python train.py --model="sound classifier" --win_length=512 --num_classes=2 --steps=30500 --epochs=149.9 --weight_decay=0.007
Rows from block 7 of a small sound classifier, named by matrix and row number. Rows with one number belong to one neuron. Each number is 128 + 32 x the weight over its row's rms, rounded and kept within 0 to 255. All counts start at 0. Numbers have three digits each.
After each neuron's rows are labels from the 100 clips, of 14976, where the neuron reaches its highest value: "top examples" is what is common among them. Only what is clearly more common there than usual is listed. The data: short read English sentences (LibriTTS-R). In brackets: how many of the 100.
# fc1: MLP up (model.blocks.7.mlp.fc1.weight, 1536x384), inputs 288-383
# fc2: MLP down (model.blocks.7.mlp.fc2.weight, 384x1536, transposed), outputs 288-383

fc1.433:064077152149162137153163154119098142118137145075148138088138143144138051066155161129121144118131128062100151122171092068162170097188125137116133158116137171116134133101091102150137205029123135095132121113121117157164103171187115119146123174098058115176104178105152111109125119111126130131
fc2.433:110207118075138147120110158132143129077144170102125117107153093065123143154076155175083148084134153127162125121083134067079109121167120149126149188093139114135130097157187188093129094036159092071166167190149154129158143132212157142116127102119138125135084134152125123118146156120162144148
top examples: voice: male (89)

fc1.251:202126172120142106135081136145077085130122131116119118125144141114124071097101068145128163148108079148131125107166149134122193138124154130140136100068102152121104125110096153115143132158138111175202144150132071164113126047135201135150135123080055133104106163179098118154090092083130157162
fc2.251:090167177166134146089103119140177125142135101113080172138134178100159131077159106102101158119099128092174166135156186143085069173138137157114132210129157124177167157081140083174110092111147152140143106109139150154181123118139137116130159117135197133134189083157167142105146198137076070125
top examples: voice: female (100)

fc1.302:095149079091092138148115145170093121139127082133137129074094110123110062191095134193130146170175115130109098120137123118119135085156160161096113170095117187060146129105146154113134133135127144117152115112178116167157118160115162127128111192173125143095143098117107095138239188194125099124
fc2.302:094132160109139114120148112115121124106154085086046134155105110129104183102137173153110125142138156114080112145226122159145107128125126142128117159097093112107126097180184110114127188124097124173158174119195135096147175173183133153105125120165150139146132158125140104083189003101104099123
top examples: voice: male (76)

fc1.20:111072148094115138167151104144105122163143141130123084109143088089131135112145136163117155135087124167153070096104127149117124093131169133098184091131094127109152123168138124138167104144121112094074163110202131169066078138180152133150108157129142103097136082162066176154140119041152134115
fc2.20:053102140132111181097181062111107085080148185146115146150117081118086102123118103075149139053118144064138074125163164122089112125144153089163155149075123106175072175152137128140117098191108057096139102081144090220087164106113135144153126142124117095145131074181122078149163134094193097155
top examples: voice: female (98)

fc1.186:158151092131127078148131134154157132118077153099114145144178181150112128128130145131102126118159142076108080113135107134145139170105051107157112174110154154146082179143130092118120130116125159114105102151157166125137062116121113120191147075107149074122117110201100108151124150122139184168
fc2.186:138132102159134150130164157105154125144102149084157146183079098132124132125136127114124086192074147171139070132122127159157104115108126127123146165173159118150141095161119096174114128138102104156111198130065085123107088136222080121096133165126147215055123147163106140148124113171107112102
top examples: voice: male (97)

fc1.591:133129117125183145190169154138119100110150096120156155158150078056082156099114148156095106162107158080183187153100117080159158118174114076119082133138153088158092128158115121128099146124124167085144141147086151148182101156175149039097180175092112120172137131095155133096093136183128142139
fc2.591:099146140135058113115103176141175166124086118073169204166147134179139143082144141118162127212137099078109119152141117141162127156114170094092142121083159092148171142197158107119138108108130103129137177145118157170147089143137190096106088110079188144141090088099166162143118100159079143105
top examples: voice: male (83)

fc1.705:097083165106147121183135135154125091157175111113063137143184105136052151243121158137144154087121113145074091079155057201116147106095098146094175112112088139182156178207105046144069126143136156116120126112124125114181132090160199101135104149117133148153179145102142100167116152110098137149
fc2.705:133133067116157183142089116118125176117117126181096141068125128101083155104137212123072079076180135155122103160140119190122097120165122162105192112158120148129132144145089184135180109203051107099161126157094162127106150114148149167129113133149146132194101105065203126200104106092128116066
top examples: voice: male (98)

fc1.627:157119128130128133130173164194218123099166067181112129144129097154116138136132126148088105161153146131136112175126121162097071138125183102157110105110182135188186147115105150158104067123143095134123101157171118201128155177062162095135095151063192122109092145118170138199134125143148075157
fc2.627:077108143163164136171213147143127167115097119124124089103091200123148055131150186147147136099133153145193102116149190107112191091171163105173123127121166108133147158126177088073097153115104138108092147131124099115121117160162128098117115137154151132143092149156114069149091210164088125116
top examples: voice: female (97)

fc1.739:125163084085108124134121086098147138156144142122103113095133166111114086135160097092157115073136106144091107162126135125123147132133114132074112122205170167162190193140145124108179100119119104091103079115134083126143099130159151133110127161099124134118152105123147134127146129042073140091
fc2.739:062124128172119103139136125099155125130125095164121112130131090184149081128120104084133123147131120126160128117121136157138153125125188100115092126086156140055149161155150163177103126154127051084135105145119091195162134081115134136119091154107118088145180171087141106101091114108121155114
top examples: voice: female (93)

fc1.9:092136165093099118091110104112122120125096110133135143116116138186121137105130118038145107138059150129146140138073141144096094116114094137137103115108145165068144145093129067188176161134135157162100175112119160120086116110134141098156214097154136094122137097157096152153157127110134095100
fc2.9:124159117106133124138086123158081089118132100119124066106060177049174134159087164138113255185199122119184070107088136143164073120125104123152094125148113107128118141112105155053091154153168071171113120120167105146117099156128113143131157128138144114137139180130109161118137115151089154125
top examples: voice: male (99)

fc1.734:162103141113099161158139154151084119095138084099108137151116173099132198114180141137134126117153134102139124124165107114158106121143182162107123116092153140176159120128143142142122144163128156182160170095203126146130077100120090154108116104154076124094153142097124152111113193116148103149
fc2.734:155130157104143113117105103139215166105090136136120155111166176182149139088157137152131180170174140119145180115124145141065112088100191139144093078114132146099170111055164173122145162096138106188141141145162083129124119081136123131113148127151145096161131158101132142105087119085153181097
top examples: voice: male (98)

fc1.352:152079173072175102168158136097143090150203073166091100142168166148112057117098085161140129125070103110130084191071155115128135132085093114128157113114142112117160209128131090116139181178105086100099129144111097111111188113085159095125178131147117107164121106166108047149075172049113125101
fc2.352:146174111101180089159189161099067121173113112137131139163065167117095104124158144100154141082152138073118140173146119135212072153115091164110137123161154114138131155135110101193107185099183116082156151093121075095135145154105106103168162105158134183073143080112111091149110078189182162112
top examples: voice: male (72)

fc1.522:146116119081126130106136117139125179093172121152107121121208159101099138108104156108134136083161078092130153117131148075117182158159053119140061118113110080154117167159117181096100143156088110126203166150113125165088115138119143078120137126179117124197128173129068121162204104116123173105
fc2.522:168113164072087131140117123153117097098104095182148138114185154161087016135081156166066162109109123125161131149140135063166113123121067103185119092145116173140159150151091099187142180096114117085137168104132165120103177142097095156132115126200070151103208167142069173105159195100130097123
top examples: voice: female (99)

fc1.618:086142141073154145141119115101152116090136112153121151091119068116146147106148115170106125111123133129168160124149087062184083170156060151172103145150108183114216106200127119142085140098150134133081101103122088126086120137149145102111151145108151151113156132095202167138107156144115091123
fc2.618:152122133131096016120133148162163176112141138126138109149146110132108099153143115101182114151152091057076061084111090109138226106162134148115155102150136104178178092122146146145187153102163121101116131143155130146108159147150133125113174135080147180110152129098148106117124066123056121102
top examples: voice: male (93)

fc1.117:155072117106159106100133128115155141134114182093191135075130103133117175120117158138133144146177127075115118134091172172069102088114113098054141125222125135155161152145089127107190170124135153181193149120064093100104154077075102106205110141059144158135105126160131159101114124131108099109
fc2.117:135110126155166146138120073125185091159168154164184125140107120101117064123103150100147121108071107123167090120154146133116159090150143161092110079141103154110156130123133115136137050223142119161103140091104107086067108054152177128065100164175141141144071089167161076081081092118142165111
top examples: voice: male (88)

fc1.118:114105159129147138116158119091079126081180082146191100121175133127104092086134146200097133145129130192128117153162160180121105109149138118179103160146173076153162121106111100082130103183095193147115096163078148110149095087101131107099104152140078067117130152151148094128103134092163112124
fc2.118:070150134094133105152150147150127098112164107129161145121093192098089079146098141108131147131162129097134075178153099129139086131190112134162118116107092110114123102133161193124119094155165118144148170111144122146157145158133076123169119175135143146100126116131134088108091086156134105109
top examples: voice: male (77)

fc1.357:163108107105220166117094105107169098166132110146164140090148155084171126107109126154103119149179120191137145176150079108093134105103052153093116195151121150186172154149125110081112105168134164113166116091075143063124102144105110100167103112148148069160156063133163139124143114111125093075
fc2.357:125044097131130188159125051151093075143150093161121124111118111156141130173073157106119138102124161127179112158106104101166085128066131144131150173110106128116179132098091110107179098159096123126185139220062143142098123100138147102074114100149102073074087115157143109142122068162196149098
top examples: voice: female (88)

fc1.188:141080115160119118104140096181198121135181090086074090135156085162106172157170078129103104145111119136086140190136090083127123110203138185122173057056110112103147121062104149147179075114125121149173098160101164145131140123124190159110111148133136132142068161140140096081149137113193105106
fc2.188:109138115138123117155151077100079146129110061133153084077124110143110182124110157062123097109126205147099122181129120134135142164161195082152141191112194158156091150103088159119142096150158170119087088155084104077123129153106102151174102139137149098113120090144136176143130137071119158129
top examples: voice: female (100)

fc1.178:145150146103137144140079124172141091159154213113167148124158147098166152065103133077158128106186088097115043170167096095160129132077105107129192083137129113120191097121127167141116119122170176102167080109117146132097115133108151149142162121104143160158158066127132144141135205096100133184
fc2.178:126094130085152135154113122118155157178087125123112125097121130165122145148095097144158138146065149124085114092134134115115215080085104159154104087131183078112099157180111100140129141154185092126119073085121139193148075158178123175072149106093139164132157110137057123111190111152111110158
top examples: voice: male (87)

fc1.45:117146125101099152113055136102122132103126198121083077096093114202200054125133123128193134140126098081098117144118122114125101098160143134161103110149138080146129145102099150140144179154136104181100098097138108092137064136154134106103131191140118154088105142149150082091122111113114134124
fc2.45:114101132128084132137096190133086126146138107118147162135090150151122105140150091126143158123154145140108097132150147193137110134160204097093165042133154115172146199137099103117135099118162100135111140106120124150108116134159153165171107189111155128122074173159180135149086128121120169076
top examples: voice: female (89)

fc1.232:107150134136116177104107152138134128103109111089177177181108186128097126145128107151100127136109114164177097117123153128134106079113083131149091185150085067101102195082158180138125055099123162122178101130134135145131141086145116159126155108165203101104139089141102086109091115116136111134
fc2.232:075054125104140121082155207153115146160167178164089133131157123043127157146176163094129145067222129109219092151092148127128141157143118102122098155140109123148051105108146167080175078125115133149129117141178141046135125133089118155129111135151115115091151137168112095092157181097136093116
top examples: voice: male (93)

fc1.375:139156143105139182094141185111148086167149089077084180141103172102125087139077097120115162113120110101119120161077081114076142148103161072142115111124162070152108093183115153153114122153067128084127167115075078153154120098125157130155134126142125131193203163148134145098022086133117157160
fc2.375:098095158079134173120110083129169050136101137181165090087062125115123074114175109165148169138073132131135180118146142142113128145091116096089175194080152129151147141112099047157154131088064105153172168175140198085100137153099143130186119136129161127099137137093166122166150106089118105152
top examples: voice: female (99)

fc1.699:087078158129157147170142140116135090144157074129151162123152123171122125171100087139155111138123050115153185083150181186148137141169113114121105135087081117174122160154120111156120103128168142185106136068163038097152092148099114116119108148183131153082145163113089153168098089134078123103
fc2.699:141173121115130135114202069114109175092147148153142101104124135104117129127137113103136107171119153100130181145168144122165132089100126168097101125074115130114107057168155108131084138072133120245133069142151101046135154107114118111109105116066187132139154107126085125122197131142141102116
top examples: voice: female (99)

fc1.650:121143112132155098125135149118121122187170098068146138133105117182169131178152138125173116170107153072092162218081127116152108171131159150133119158083190103038164122125135072156133180103104136146121124131116100107116133121168126148133121160141118173107103080121079137132133170154124106139
fc2.650:153146112136159151089152082117147175110138103164171157136088111182142180073107095093105070138159157089120112153128142099121131159117184148089144153076179140158141131122118138126111160136116070155095127165163142094131093086147107119131103158177129136126157116129100116130122019119133157104
top examples: voice: male (92)

fc1.128:159137140115081108132081086143095134129119066068176174063124125140110123177109153128147107096169091145165168122100122099087119082171089117098117147116141122103159139141099157076156148195140112126076144142138155162153183156146154140162145104113173138190143144160198124111083137099080137128
fc2.128:111128168178135152060092155115058176138151118141119123100104056138075167116129130164142188189169119147153096146120143110017167163098113085159127095174129102126101116084134152128168109133141076151047136176156117151070143157111082100118128165121138107163086172136137100197107122134139148087
top examples: voice: female (91)

fc1.141:175128093153170168065190104103178121121141131167103161097097088135141094149188113126140169156097143082072097138134138148126167133127102120145149132133121109075115141081147084174095127095124172127103137132159149102121159125095178159174100140119110093137120096153119157130099170131138115171
fc2.141:124103141126142107101068075176125112144127111130166110127125144182159134175084113130055129101129088194063149122160111189114132163063164173152125129134148132117112102116153128133121162152160114150109091082091100097127160123195125116119081141095170127071110144112114152068102165157132135135
top examples: voice: female (100)

fc1.41:144115120131128167110124152167137143153125071088114111098150083090127077122121041124085151156074057173121162085102089134108166186136112124123192134088140147108123119111165158202100106150092136179104113112126135158133133115143179101101115175124125118142081123208127132119118139087145140106
fc2.41:116106125126154143131124133100140139125134082123128125149133102155145090107131089154093132169164114163130110124070134145147082098090074140144053130131149112194152168124114108141108125138128176164131108111082166133177081176149091119145117106108122102067125128120186109102152153123101153156
top examples: voice: female (99)

fc1.513:136138095146133077150106156185127124107113130147162113124162153106073103105140134083128118156159158128115145117113141082167084115082116122132131202101123162162120100184054067143098108128135158178192113096173089112104126150112131063120191139162080102160131157240088145177103204141118162099
fc2.513:120144092132141117109129092143150129148106176121162114090151135106103111105106157173142070169113056142136146189075136147146155116146152080104134145104084181113138092096144194094111103088148138122121129133116124146106178109123142067143097109090140135100084153169093127191103060142115097171
top examples: voice: male (88)

fc1.693:159151191076087162117110123104116142120144083086133176118158105066092102091139166125135150126178135146157087208116133108148051166136124144144118167141127157137172140128170153140074152096165097111113132166112127135107113089108126080142174117145077165186148115206190113177093099134163099196
fc2.693:151092101028123077120154147144144137121157101134131102173131162108122138133131151098122160150127128083138120132141105171155164068188153104081127118157175107117120121117066104129120144145127098110108138166104123128064122154113075124131128149126168116117115113124093110179073092105106143140
top examples: voice: male (94)

fc1.165:115090166138161128104104141131110147147131146145122091170100146160095128111165146095155156105175164099148168096138114123137178111089151153119076119097148056131131117120103125118075108095139183109154108139104069188125148060109149186133151079071159133129081088132147114134140073152108056147
fc2.165:139151118158115075131124158172106124102149058110098153110084111151145123129151125117155181131134134125146126168166141095107122113136155114152051109128127155117101151230106120100164136099128144077154161083104127151100136039149148130094138067047099208139134131120115104187146182158128145187
top examples: voice: female (89)

fc1.469:205132138122110183092078079089110118156056161132134146071107139162166139102118154151147163158119142149144117147177131126168165155161120171129131142152085120138121112105158148107146103095133132087087159159120116187150089117106129091141091124156100143147173151171114104141152136105134076124
fc2.469:185161141169140145111100115118170103076104134157126145118133142088142161144153132139123170109114128156136137104123171128152119146158145124209115123134164043138109057152149098172055118123132056105125102145179121179176153148137157151092108100185188129100118140175112103164145139172119169105
top examples: voice: male (99)

fc1.101:087153200158126122094134136118130192118161164187117136089109176189093211148174143145099149149101152147120145158185170118100081125112098127090116099104131136099123168115106144152113118124129095128090142116119111109144128132162107135074177139091102123079135130133162115129177097124108090104
fc2.101:126089086154108089149146086139140120177115119130122110087160137131138111167089133113114127140154118139115121110133131136163133083140121100145148127132114080100074117115184061080111123095155130119149122114131167134105115137088110062112109198156145085120150095125145112110120195084115185118
top examples: voice: female (94)

fc1.245:101111138129144120126094106127077171143102140088094175065185139170152144085140107102141141101116185095070097159173096112151111141073070163104186125104119136101168092150138178160120203108204086165105098109121130145065103134132109155121146138140156081073145109104134115151127081153165100122
fc2.245:074130115109202103133139144107147132098094144144101049124164182093141128119127141121205128119118153178105107132060195149179139121072123157120128132077134119104132119078153071098134112135125119075105116131165137124082062113096116147084151077069129073161140149180114125127193165075127132122
top examples: voice: male (98)

fc1.243:092135141148088075111178124198125122101091145085151184154124119109090065106122091205118093154156184107116143119072125136157135150121153135093161161148176107137132168137118180121125117052168161072138159140145124092110098111144084111127141094150095143141129134133132102100133137132106129110
fc2.243:100145131152191135156133126101101121182157121110167074105102174116168176068135126111150134165127094157132157137107145100085148151134113073125134208160072118107118149044127161134080171129167109101118136127147154085104141151181138096124116140069170132135175105175075163128071073173084089130
top examples: voice: male (96)

fc1.334:186148148199088040128163182154184168142132107167162131193137135159142078127133118095156101160099146132150126140116142101188136189119098154072155076075164088123114065164150148163148123152145136131107145138118113109146138127169134137083093114049124175121123087121084150104124117105122108176
fc2.334:150167086125073184096086118160200093151150101128169167132111139156094080169114084129157127114117078155078131119112099130143104145161132090154099140133127106101137054167157056096125079172147079134093159158093112147082169191123099146162150132110071105143065140094202064157122144120170130147
top examples: voice: female (99)

fc1.220:111164059115117124145103081104168066143112096097073182144145082147100129105104118089171083178170129115110144131064087124134114165124112095155172158103225123156154150143134108169126128188136125123130148216089142129162103143139102205190101097125162125121155087179116131107101121157186153139
fc2.220:108108094168074180128196131155122073150125195135104069150135139119137172085163103138126136157108138125176139134121161131099125091138112132079139106100162113149141151099139202076164174142100149115191148134107127135160166156112104064159147123113206055073148116219159175103081080152175117141
top examples: voice: male (98)

fc1.465:131166148157105172150110136146151080148137151123098104145155079153077102186121110094114084177111147157142170178138140067057112169143135160158133075080188079112113093160153137126097136124192165154089159100160115084160134111108093111142216084104145121148161090167136096165092159179128155131
fc2.465:087114199098136156149070096103112111143167064146113146141132158203138148109129168133124098152135104116167150175086086072086094116153107128146116076146090118139171105119127096095194136102178150211112131126105109110187103096114127163128096102070183106139150155130153134132077090138111106148
top examples: voice: female (95)

fc1.148:090122137177118153089114078139048154099120129086129101115141173142149170151099122084140122141110103145135162088126151077110110133084088114149107122135105173133137150092163122116113152080176133178124155135085085146135136117129087218158090114130146150147151103157045137112129075080098135105
fc2.148:080091097142150131111125103129167124112105077214158086124101128136082103168091125111114126193119124176113153100090156080127131132090094149103136103144185112139116104162132137146100069092162099102096151088102128190119136100105099146118073131177126119170154081169112126136144136151143114154
top examples: voice: female (97)

fc1.535:127137116162191132092103121114149065125166159102121098146192149163124202142117133103158117096054117197131138101119116122133126112157095096109116149091104095129097103131119197100109156158113171141112071129116125089105108132149121134140143108169127161129152126107124108119226131128098107133
fc2.535:099122125164098112132125086105131132177095137154154169109111093178148159116087176135120087107132145115117146122092072113058101134165082142130108134151171134152100124168140072127074171216197195069122079113131081065183237114082112137134156125127099142143107077093186108088158057085165145095
top examples: voice: male (98)

fc1.163:119131161092129203116129104152137131118076145089093122069127117161135121065115174182090163145136132146132108130161129143130021099106092133160085127118144126113147093131118171138094178060162162147126098158089106108143122124150120155144148117129112151155118139103144103138122143113123157174
fc2.163:139192122109148119140089079138134148074163126197131095172116134080174050109129137112134159139088146136154154137133172164082120178141159135077117136158125185189143122169121145121144112020142170103112164117110125069113136143150132143126122160176160163122041157166096134086154125082117139128
top examples: voice: male (93)

fc1.743:113124110199157083161137094144148148100110088138156093167135154144205128124087146086140117133108146131125145081114108146210094169109147109098196120145128088136126148119097159178096103089158120123051159115111175132141135094193109136163135119128132109133090127106138120162110077132175099128
fc2.743:086039112151100150182107163098095173155174134115101121186163224147129171060115132160159126131111103104162139116196105139135181111101075056126142126131129083105124171118183131119118118135155229129102132111115123123120153132118069146119147150098145195117154170109088193129104159108147156097
top examples: voice: male (91)

fc1.468:146174123122143090146197178091115144118114085143166106164181175096123185173166133151112110099102105134154114175162107137169152164092137160114081121113184141164085115166141107116100145098150113135102090089099191131104114107150055136184068099144138177132143169163192156166196104138156173187
fc2.468:133093112127155194163169104211152131187105122144153126154186080132179091087131094100124154132131099118138166098142096088081123132117075113158150136089129132134141179088129232074114109170094118098111115142130137089086148149153096055101140129116127102112050134131169093119104038141098071070
top examples: voice: male (100)

fc1.603:129163083115154127063125134158117112102149130085121131090111100077167154119103119165097140171149104077140140141127180168157176134130143172125169166109110144200105095086091065137181140133120102109140198093137139196115135150135120143159161112109131141118143146093157117153134190122120126158
fc2.603:224092157109079246134145171156173098105115176109092149130095151181135138146101138163129138167067158095134172139091132144131177143122147187125160118106174134111116121146127162148091161114137075180180083179151114138135158136160198140094134068230081120111111082144165120143136165128115124147
top examples: voice: male (99)

fc1.106:157178132168083184081124128121127141053082173160106183130062113122124157095170130097104123087113126111117142128183100124118114108103103207106122152100108128122108207080070060103155124112188152144163131077140115149204120165088150168067139125171151160161147125075146123113100072093118143104
fc2.106:135115175112145078142130148109134149161131045109128105169077139139143086123128131118103102098138158124158097174099149090125135143124073159131092186093116133139105168116145178182129085150105117129091142137105101159130071160097158165098090159126147152150051100062157070100127161115093139123
top examples: voice: male (86)

fc1.724:132063131085121114149120149166126153122073158143088146098081154129148100121133154145150140160145114161092107111121098213147168132082118125108164167158159128084135103151101147117103124124145123142103109100180097112131107149164124068167097158147169154109063141096194138099094097013121144121
fc2.724:157149126155132160092141093148156096135125109175121111145095114155121171158122157070130122113117108157155166102159134185168134140146093152109185114075166126155179172183117091034155111174174113119157128093152110178070098139136088157129156147123164072176128062124163147140126192149090074143
top examples: voice: female (100)

fc1.733:095063073132136077108142119184110098091145082120165120085095181117122103097212168090191187112072125129155135091155104118143117139130087125126136082089183127100117133118131129168133179165094164173156119138113085109101163170159133095071113137121152075131088208100089135111121096073078137146
fc2.733:054129169111094109140155104119103146120110102131170162117074139153141120094115121110154106137104096114110095124098149102115084099171064206176116141157161136106096149155140174134060135151112081128105178123126149094172124138073136117123172192116110132121160122094120131114121115181149152178
top examples: voice: female (100)

fc1.356:096096130072119115122094196102107083153093123136128169096103073101060149146130149163117076149151165094145105142075135103128131152114120106073104083153126152144120166130126134074107125127113144192132097105057081162095138139154157174080061098115134093174152134150121085126139124134160143187
fc2.356:154131167124080128140053111158095142155126092123109121096111157129068062165131143098176150136179118127160186143093066154128179156132109039094115123117088135145142175138118146126101117119147133107107159109112102132069126166061078164161131119106142149167187213084095175193140151154144127123
top examples: voice: male (100)

fc1.558:101127154092122096157155129151175133108185139125146142071165144097095096202171119139105110168072142148123126143114080135124131133117107102080116141131127133138130160171129086108131110146160133149063135134040132149116112113140175112136090168151123159140078133087179107092100173097141058081
fc2.558:134138096150098155154121161171166124139104151128136134135113112100126080048125064163175144053230068112133136146107131127160143109156166074106105113090143126112111208154121138151161162163141107112149088111099079122129172158130125075092111154139119136142119158094092135116117143162104166129
top examples: voice: male (100)

fc1.33:113154099153174112164122078138122097147191112086161076141214134127132152099176160110114134079087092136105112067126116156169084127119106128158148126097180104169097153151128080119093132143144150117128067144113158143190102095136151121148093123079128144116169091119165159111149139087178097190
fc2.33:072109124119114148111129114094077169179093173183136173133128095115141113112128144101146126116113144158093196120196127150146115145123068141122116159117204145086110126183123132158105076120081070142109089096113129157180149102190113141092110128099177158132098081127147183168146100131133095177
top examples: voice: male (96)

fc1.299:107112131168113130106163100121151108200103126135199102160142103141103155172056200156151089129096088127135130108149160094162141152123118099136101060148086181142121162149131090170074117097125118090102113055140141080104169083181109137122152120088156157155169080142185162200174118084158131160
fc2.299:123093097142182129060149123174099075121123143138187099159167149119099168092120190125162146065115097124107095144122082131170130091124123148151128102161090079118084164162134119140087152145111109118117167166136122095084096118074138186185172181151109102139134149151143107174127155085148124120
top examples: voice: male (81)

fc1.304:163190133091098128122107132177162094141116117114150163127110089125126162118088157109139161116065116139102163076070128160087071154127091148146057142118117160043116109011113105158106083133136097180176149143150116127140119163168172140082094165109088111108083156098109149180151075144074120127
fc2.304:165144132128114164087149165148120126135108107135124119146125113167138096137136088095166108126168142143139074161160126104064128158096093195167158104110063129088195147105168137122223143117090118140127091141122136098127128104097166154137134135152137154119147173058148096173104119134120151124
top examples: voice: male (98)

fc1.501:147089172109111108113146137096130151132111116175137153101138077064089162241165108138140073097147195074097123133140100066149074115118131144138110134135178128157108047123152182155106102128133124134146146149119143115167129131192152173153164124167129174101171126121132109091091168103108199161
fc2.501:165123101173131117132120139139145124156102108117178083095145115122144162112112145135122097158082176127171138103129089108089173185104112132133125125145120142131115216155120103229180156144124187185181121168090091130057133106090143119113109099180117114075119109185153147116117118173200111140
top examples: voice: male (99)

fc1.372:102113144146116116141149178138098116094112149138158204097190076088159113137137114184142153191107151103128151143094158126162132141196123114124068171082071133132159049142127117091126154127178161148159112114127157089125089135091119151100119129134124161124111151117096164122185193099100106094
fc2.372:140099100122103122147165059099108145163084176122167155115094110110147158100130144167141085185179165118117132111116117093117112145096095076091088114162160163151097118126145092121092171144092197145145118082069108062102093112099090114145159165034174090111172109110093126125169091153122151148
top examples: voice: male (94)

fc1.371:161139154091222120160126118057149166155117167142126096144164156108146126098134122098151118147155107106120115189180098097137143128094067168174117157096139085130148140143122124156109069038118167082080191109094143116162147136128116103125122167120094128147160152163141122188125092148131160122
fc2.371:160152151140081146152089146134159136166147067117189139142067063147090058117148139136134205106107138072083147150131058069116126140084157136118154085066126148177151126094107123151110119106144100036129117074109137177129150156155077169115150177094175131129130118133066164154107151126100133093
top examples: voice: male (99)

fc1.168:083142138101068106197088100119171115073108098119110166121154134170106105128043117110124104135098142132057095166132182203108115107155117131110126137118130126097146131039131128126126130145161106116132144139160085159134107126092110119113114166152179161157119115183110125104107206155163101140
fc2.168:161162115173159084166174141088169153098138133122106127201128162113152147090162111094099086190164124171120152186143133108189063175179194094131142124133137195077109142084090092115158163138166127077158087112103160128155086088172071117136075211163110146146054154140093084158142044175116115083
top examples: voice: male (94)

fc1.137:113126148117119123166120129224121136105115151133183166099143140140079115142114110141114115106093098204148098073130177084161093189109142120146073132034117102123136153127095101140093109165098139122138158157124144165054090097134135125159087135113138133128138132145105130194108122137129157126
fc2.137:104124170080113107151199096076184054117168199133165117119093169039092138129085129139168207123128111154123117103141127114120166150104125088136134126131098176118140103140108197100182154120102090150114099144110119077077185115146169124139124106138146108123164190149117092126170145108136120126
top examples: voice: male (100)

fc1.608:152110097140129113161135182185116079145143151135140183121141112090155134146155146140143158167139160170123168121119186107144111109150129134088127144129061127104112138141155154126128118130178129131119208135132079185118157170141196117093147119139172118118126083124101164153106100122077127130
fc2.608:149152150115052172052105160154132086132141188137144157186131146148123119178110154147078195103107040100168131139166185138103128120153106095143149177142075130123071109138179058118139105123117084121136094092132080152131157113126166157092090127060073158183153059163115122125107136096148132163
top examples: voice: female (99)