A small sound classifier, trained from scratch: 30500 steps.
Rows from block 6 of a small sound classifier, named by matrix and row number. Rows with one number belong to one neuron. Each number is 128 + 32 x the weight over its row's rms, rounded and kept within 0 to 255. All counts start at 0. Numbers have three digits each.
Before each neuron's rows are labels from the 100 clips, of 14976, where the neuron reaches its highest value: "responds to" is what is common among them. Only what is clearly more common there than usual is listed. The data: short read English sentences (LibriTTS-R). In brackets: how many of the 100, against the usual share in percent.
# fc1: MLP up (model.blocks.6.mlp.fc1.weight, 1536x384), inputs 96-191
# fc2: MLP down (model.blocks.6.mlp.fc2.weight, 384x1536, transposed), outputs 96-191

responds to: voice: male (92 vs 46.3)
fc1.652:152110165089192106087126103154135173146126138182153120137149143128154147151120115117155117094150163176118099096113121114111148114146105158127120119126181182161081131109119123073144165127068158132093136165139092187119161100145165129082118018096165155165116126100130133124081128134216149159
fc2.652:177123160134044124098167115135177103110159150109127052109142136125128157155059143118139177157174124130144125081176104097103154147138117124083108099142146155162143108133118135112150064120191137101107140185131072068147085138143135196168180127075101103202158157135186109141131143171079217117

responds to: voice: female (88 vs 53.7)
fc1.287:131150129132099098120154157067152064078136105131068125098103155033092101090089091147105079103108131109133140084141122134109054163147185105142152131164163102115132117105147109142121085108085052155099153136165113084148082126155106147111088125159162088109156089140150145090127236123102076193
fc2.287:109205185137107130093129154111130117143146123150146117081049053148153099153091170055192109145152170148091095134093093046160126092101104123173185136158112137111124154140144153104143112183075087172094131106123157130111130089175132129138092170185138117067138221165154108063106165123127168165

responds to: voice: female (81 vs 53.7)
fc1.648:158193126197125109144080168096140126143153105167152036125118111108150099123115096064153149114122093142071176099134129098102153131122185140139137078116120110083119113094090146159137142116180088101168150169140139124125130119182169109090121121113167099115110128153111093128144079153187145146
fc2.648:176157119088110084129103081026172119105163156153111077145198184159132075103126105132143158175191150118122152115101100082168148105136055176171080129095163106145104118150094192112139121092138154152099134155179114156143141157142098086131087116046113143085164128208164085053147147134164112114

responds to: voice: male (82 vs 46.3)
fc1.260:133133185080138113136151097128140149123059153167135118143166110109150075083161091129142112107152129125133098114133146190086127092132181130114082178221143133078128145114131161131121054104084090131112102089139176104141113124148152136121091157072152135111124141152117140137081077152156125150
fc2.260:130105083141109155160106121037057056089114107126133114131116175150080062151116117183144161146136157143121128153121088130117109130150185121148065070128153189151131070081153192098053131093121129125165128159116122116141042126184110114089205087154138122155138123167108134172145102044129146158

responds to: voice: female (98 vs 53.7)
fc1.221:152094078084123098137066124146084086146191112126110152111123006142113088145136074189084114154122088163119147101102135164127118151170132126181207180197102121102164145130113109167120142132114164123113113129138123131095139172167126108102158123115161124160156099128081123140123091111184153129
fc2.221:118107137129120116150165142077139121161053125088112143144163123159101108081120125132092171139123153114103125118111180155145137109086133144137217211144110138153155115137156157118103140121144119136121111116169131177089180174069174158168089145160192152128140124110135144127135076243085120119

responds to: voice: female (95 vs 53.7)
fc1.202:132154130166151155086076130118124060160093100124145176120117142103068122127187109159084158152088136151144115130142099132129146073135156139172164119155110149189157164130124121108101121093118085143114128178114093139099176127111107120176154093135119101072147038125145124104120169123116117121
fc2.202:099156135195143094101118091135145122175141181122085155107156217160122187148134092124167108165144127099113120135140132139172169150160151142129086140125069181166116107124089124183109123138133141105154098166174159076113093131186088139111116163071156101134083151114098084156134089127128175126

responds to: voice: female (99 vs 53.7)
fc1.301:110078115172098106145130103155091166123158123133141092122187169189165121100100119058167115116134107109082096168114181121186132108098132171139117146100107129074131092149102064099059144095170099128101171161144156081128194163122140126142088155160113135193069114161086127112190144136158153189
fc2.301:085160134209134083111111120132202132109148100166079122116102084122114164115115105186132147147053116150126179082142160184107120149151129154146055090104151173090190118097131127130123143149112106100190119090065111121101109136141087147053089114161147046100193089159192102089116105154126101075

responds to: voice: female (99 vs 53.7)
fc1.95:095165152162112150119149135125135176112128152175111102167108139146114110100080114130221155155098143143113168157186125100184085095059119094116121151107126130136123106161139117100080178157144127118100147206015199127129109144170093085147097150115106151148103106162109168156152190126122105172
fc2.95:086135116098106130163158122184117131147125116062138118115103161149050158185144107081180142120104125122150049119067092144172145149144104107125132112138136146140151115106113115143158115102117146138141129102164033163131157129143163056130155137137096115140138129127086100077125171124091094096

responds to: voice: female (96 vs 53.7)
fc1.533:162172095177138151125081113091132118108105070183104124156178144153142110116067091169159062135135135143102199077166107159174165130143187158098170160133141142100110160071134159143141145104171152187113125137134142115115101107181140050136123126178107110092180089124170097118152135125111173113
fc2.533:157096116122149091124144152148152137187096161149090166144084068154186152105168143160142153104178092125146129202149118142142104111101062120103135177086164122157149145123045058116168182173105132116139099139111127111147105102117110156150082154167089133174134145187092137097112158116174153134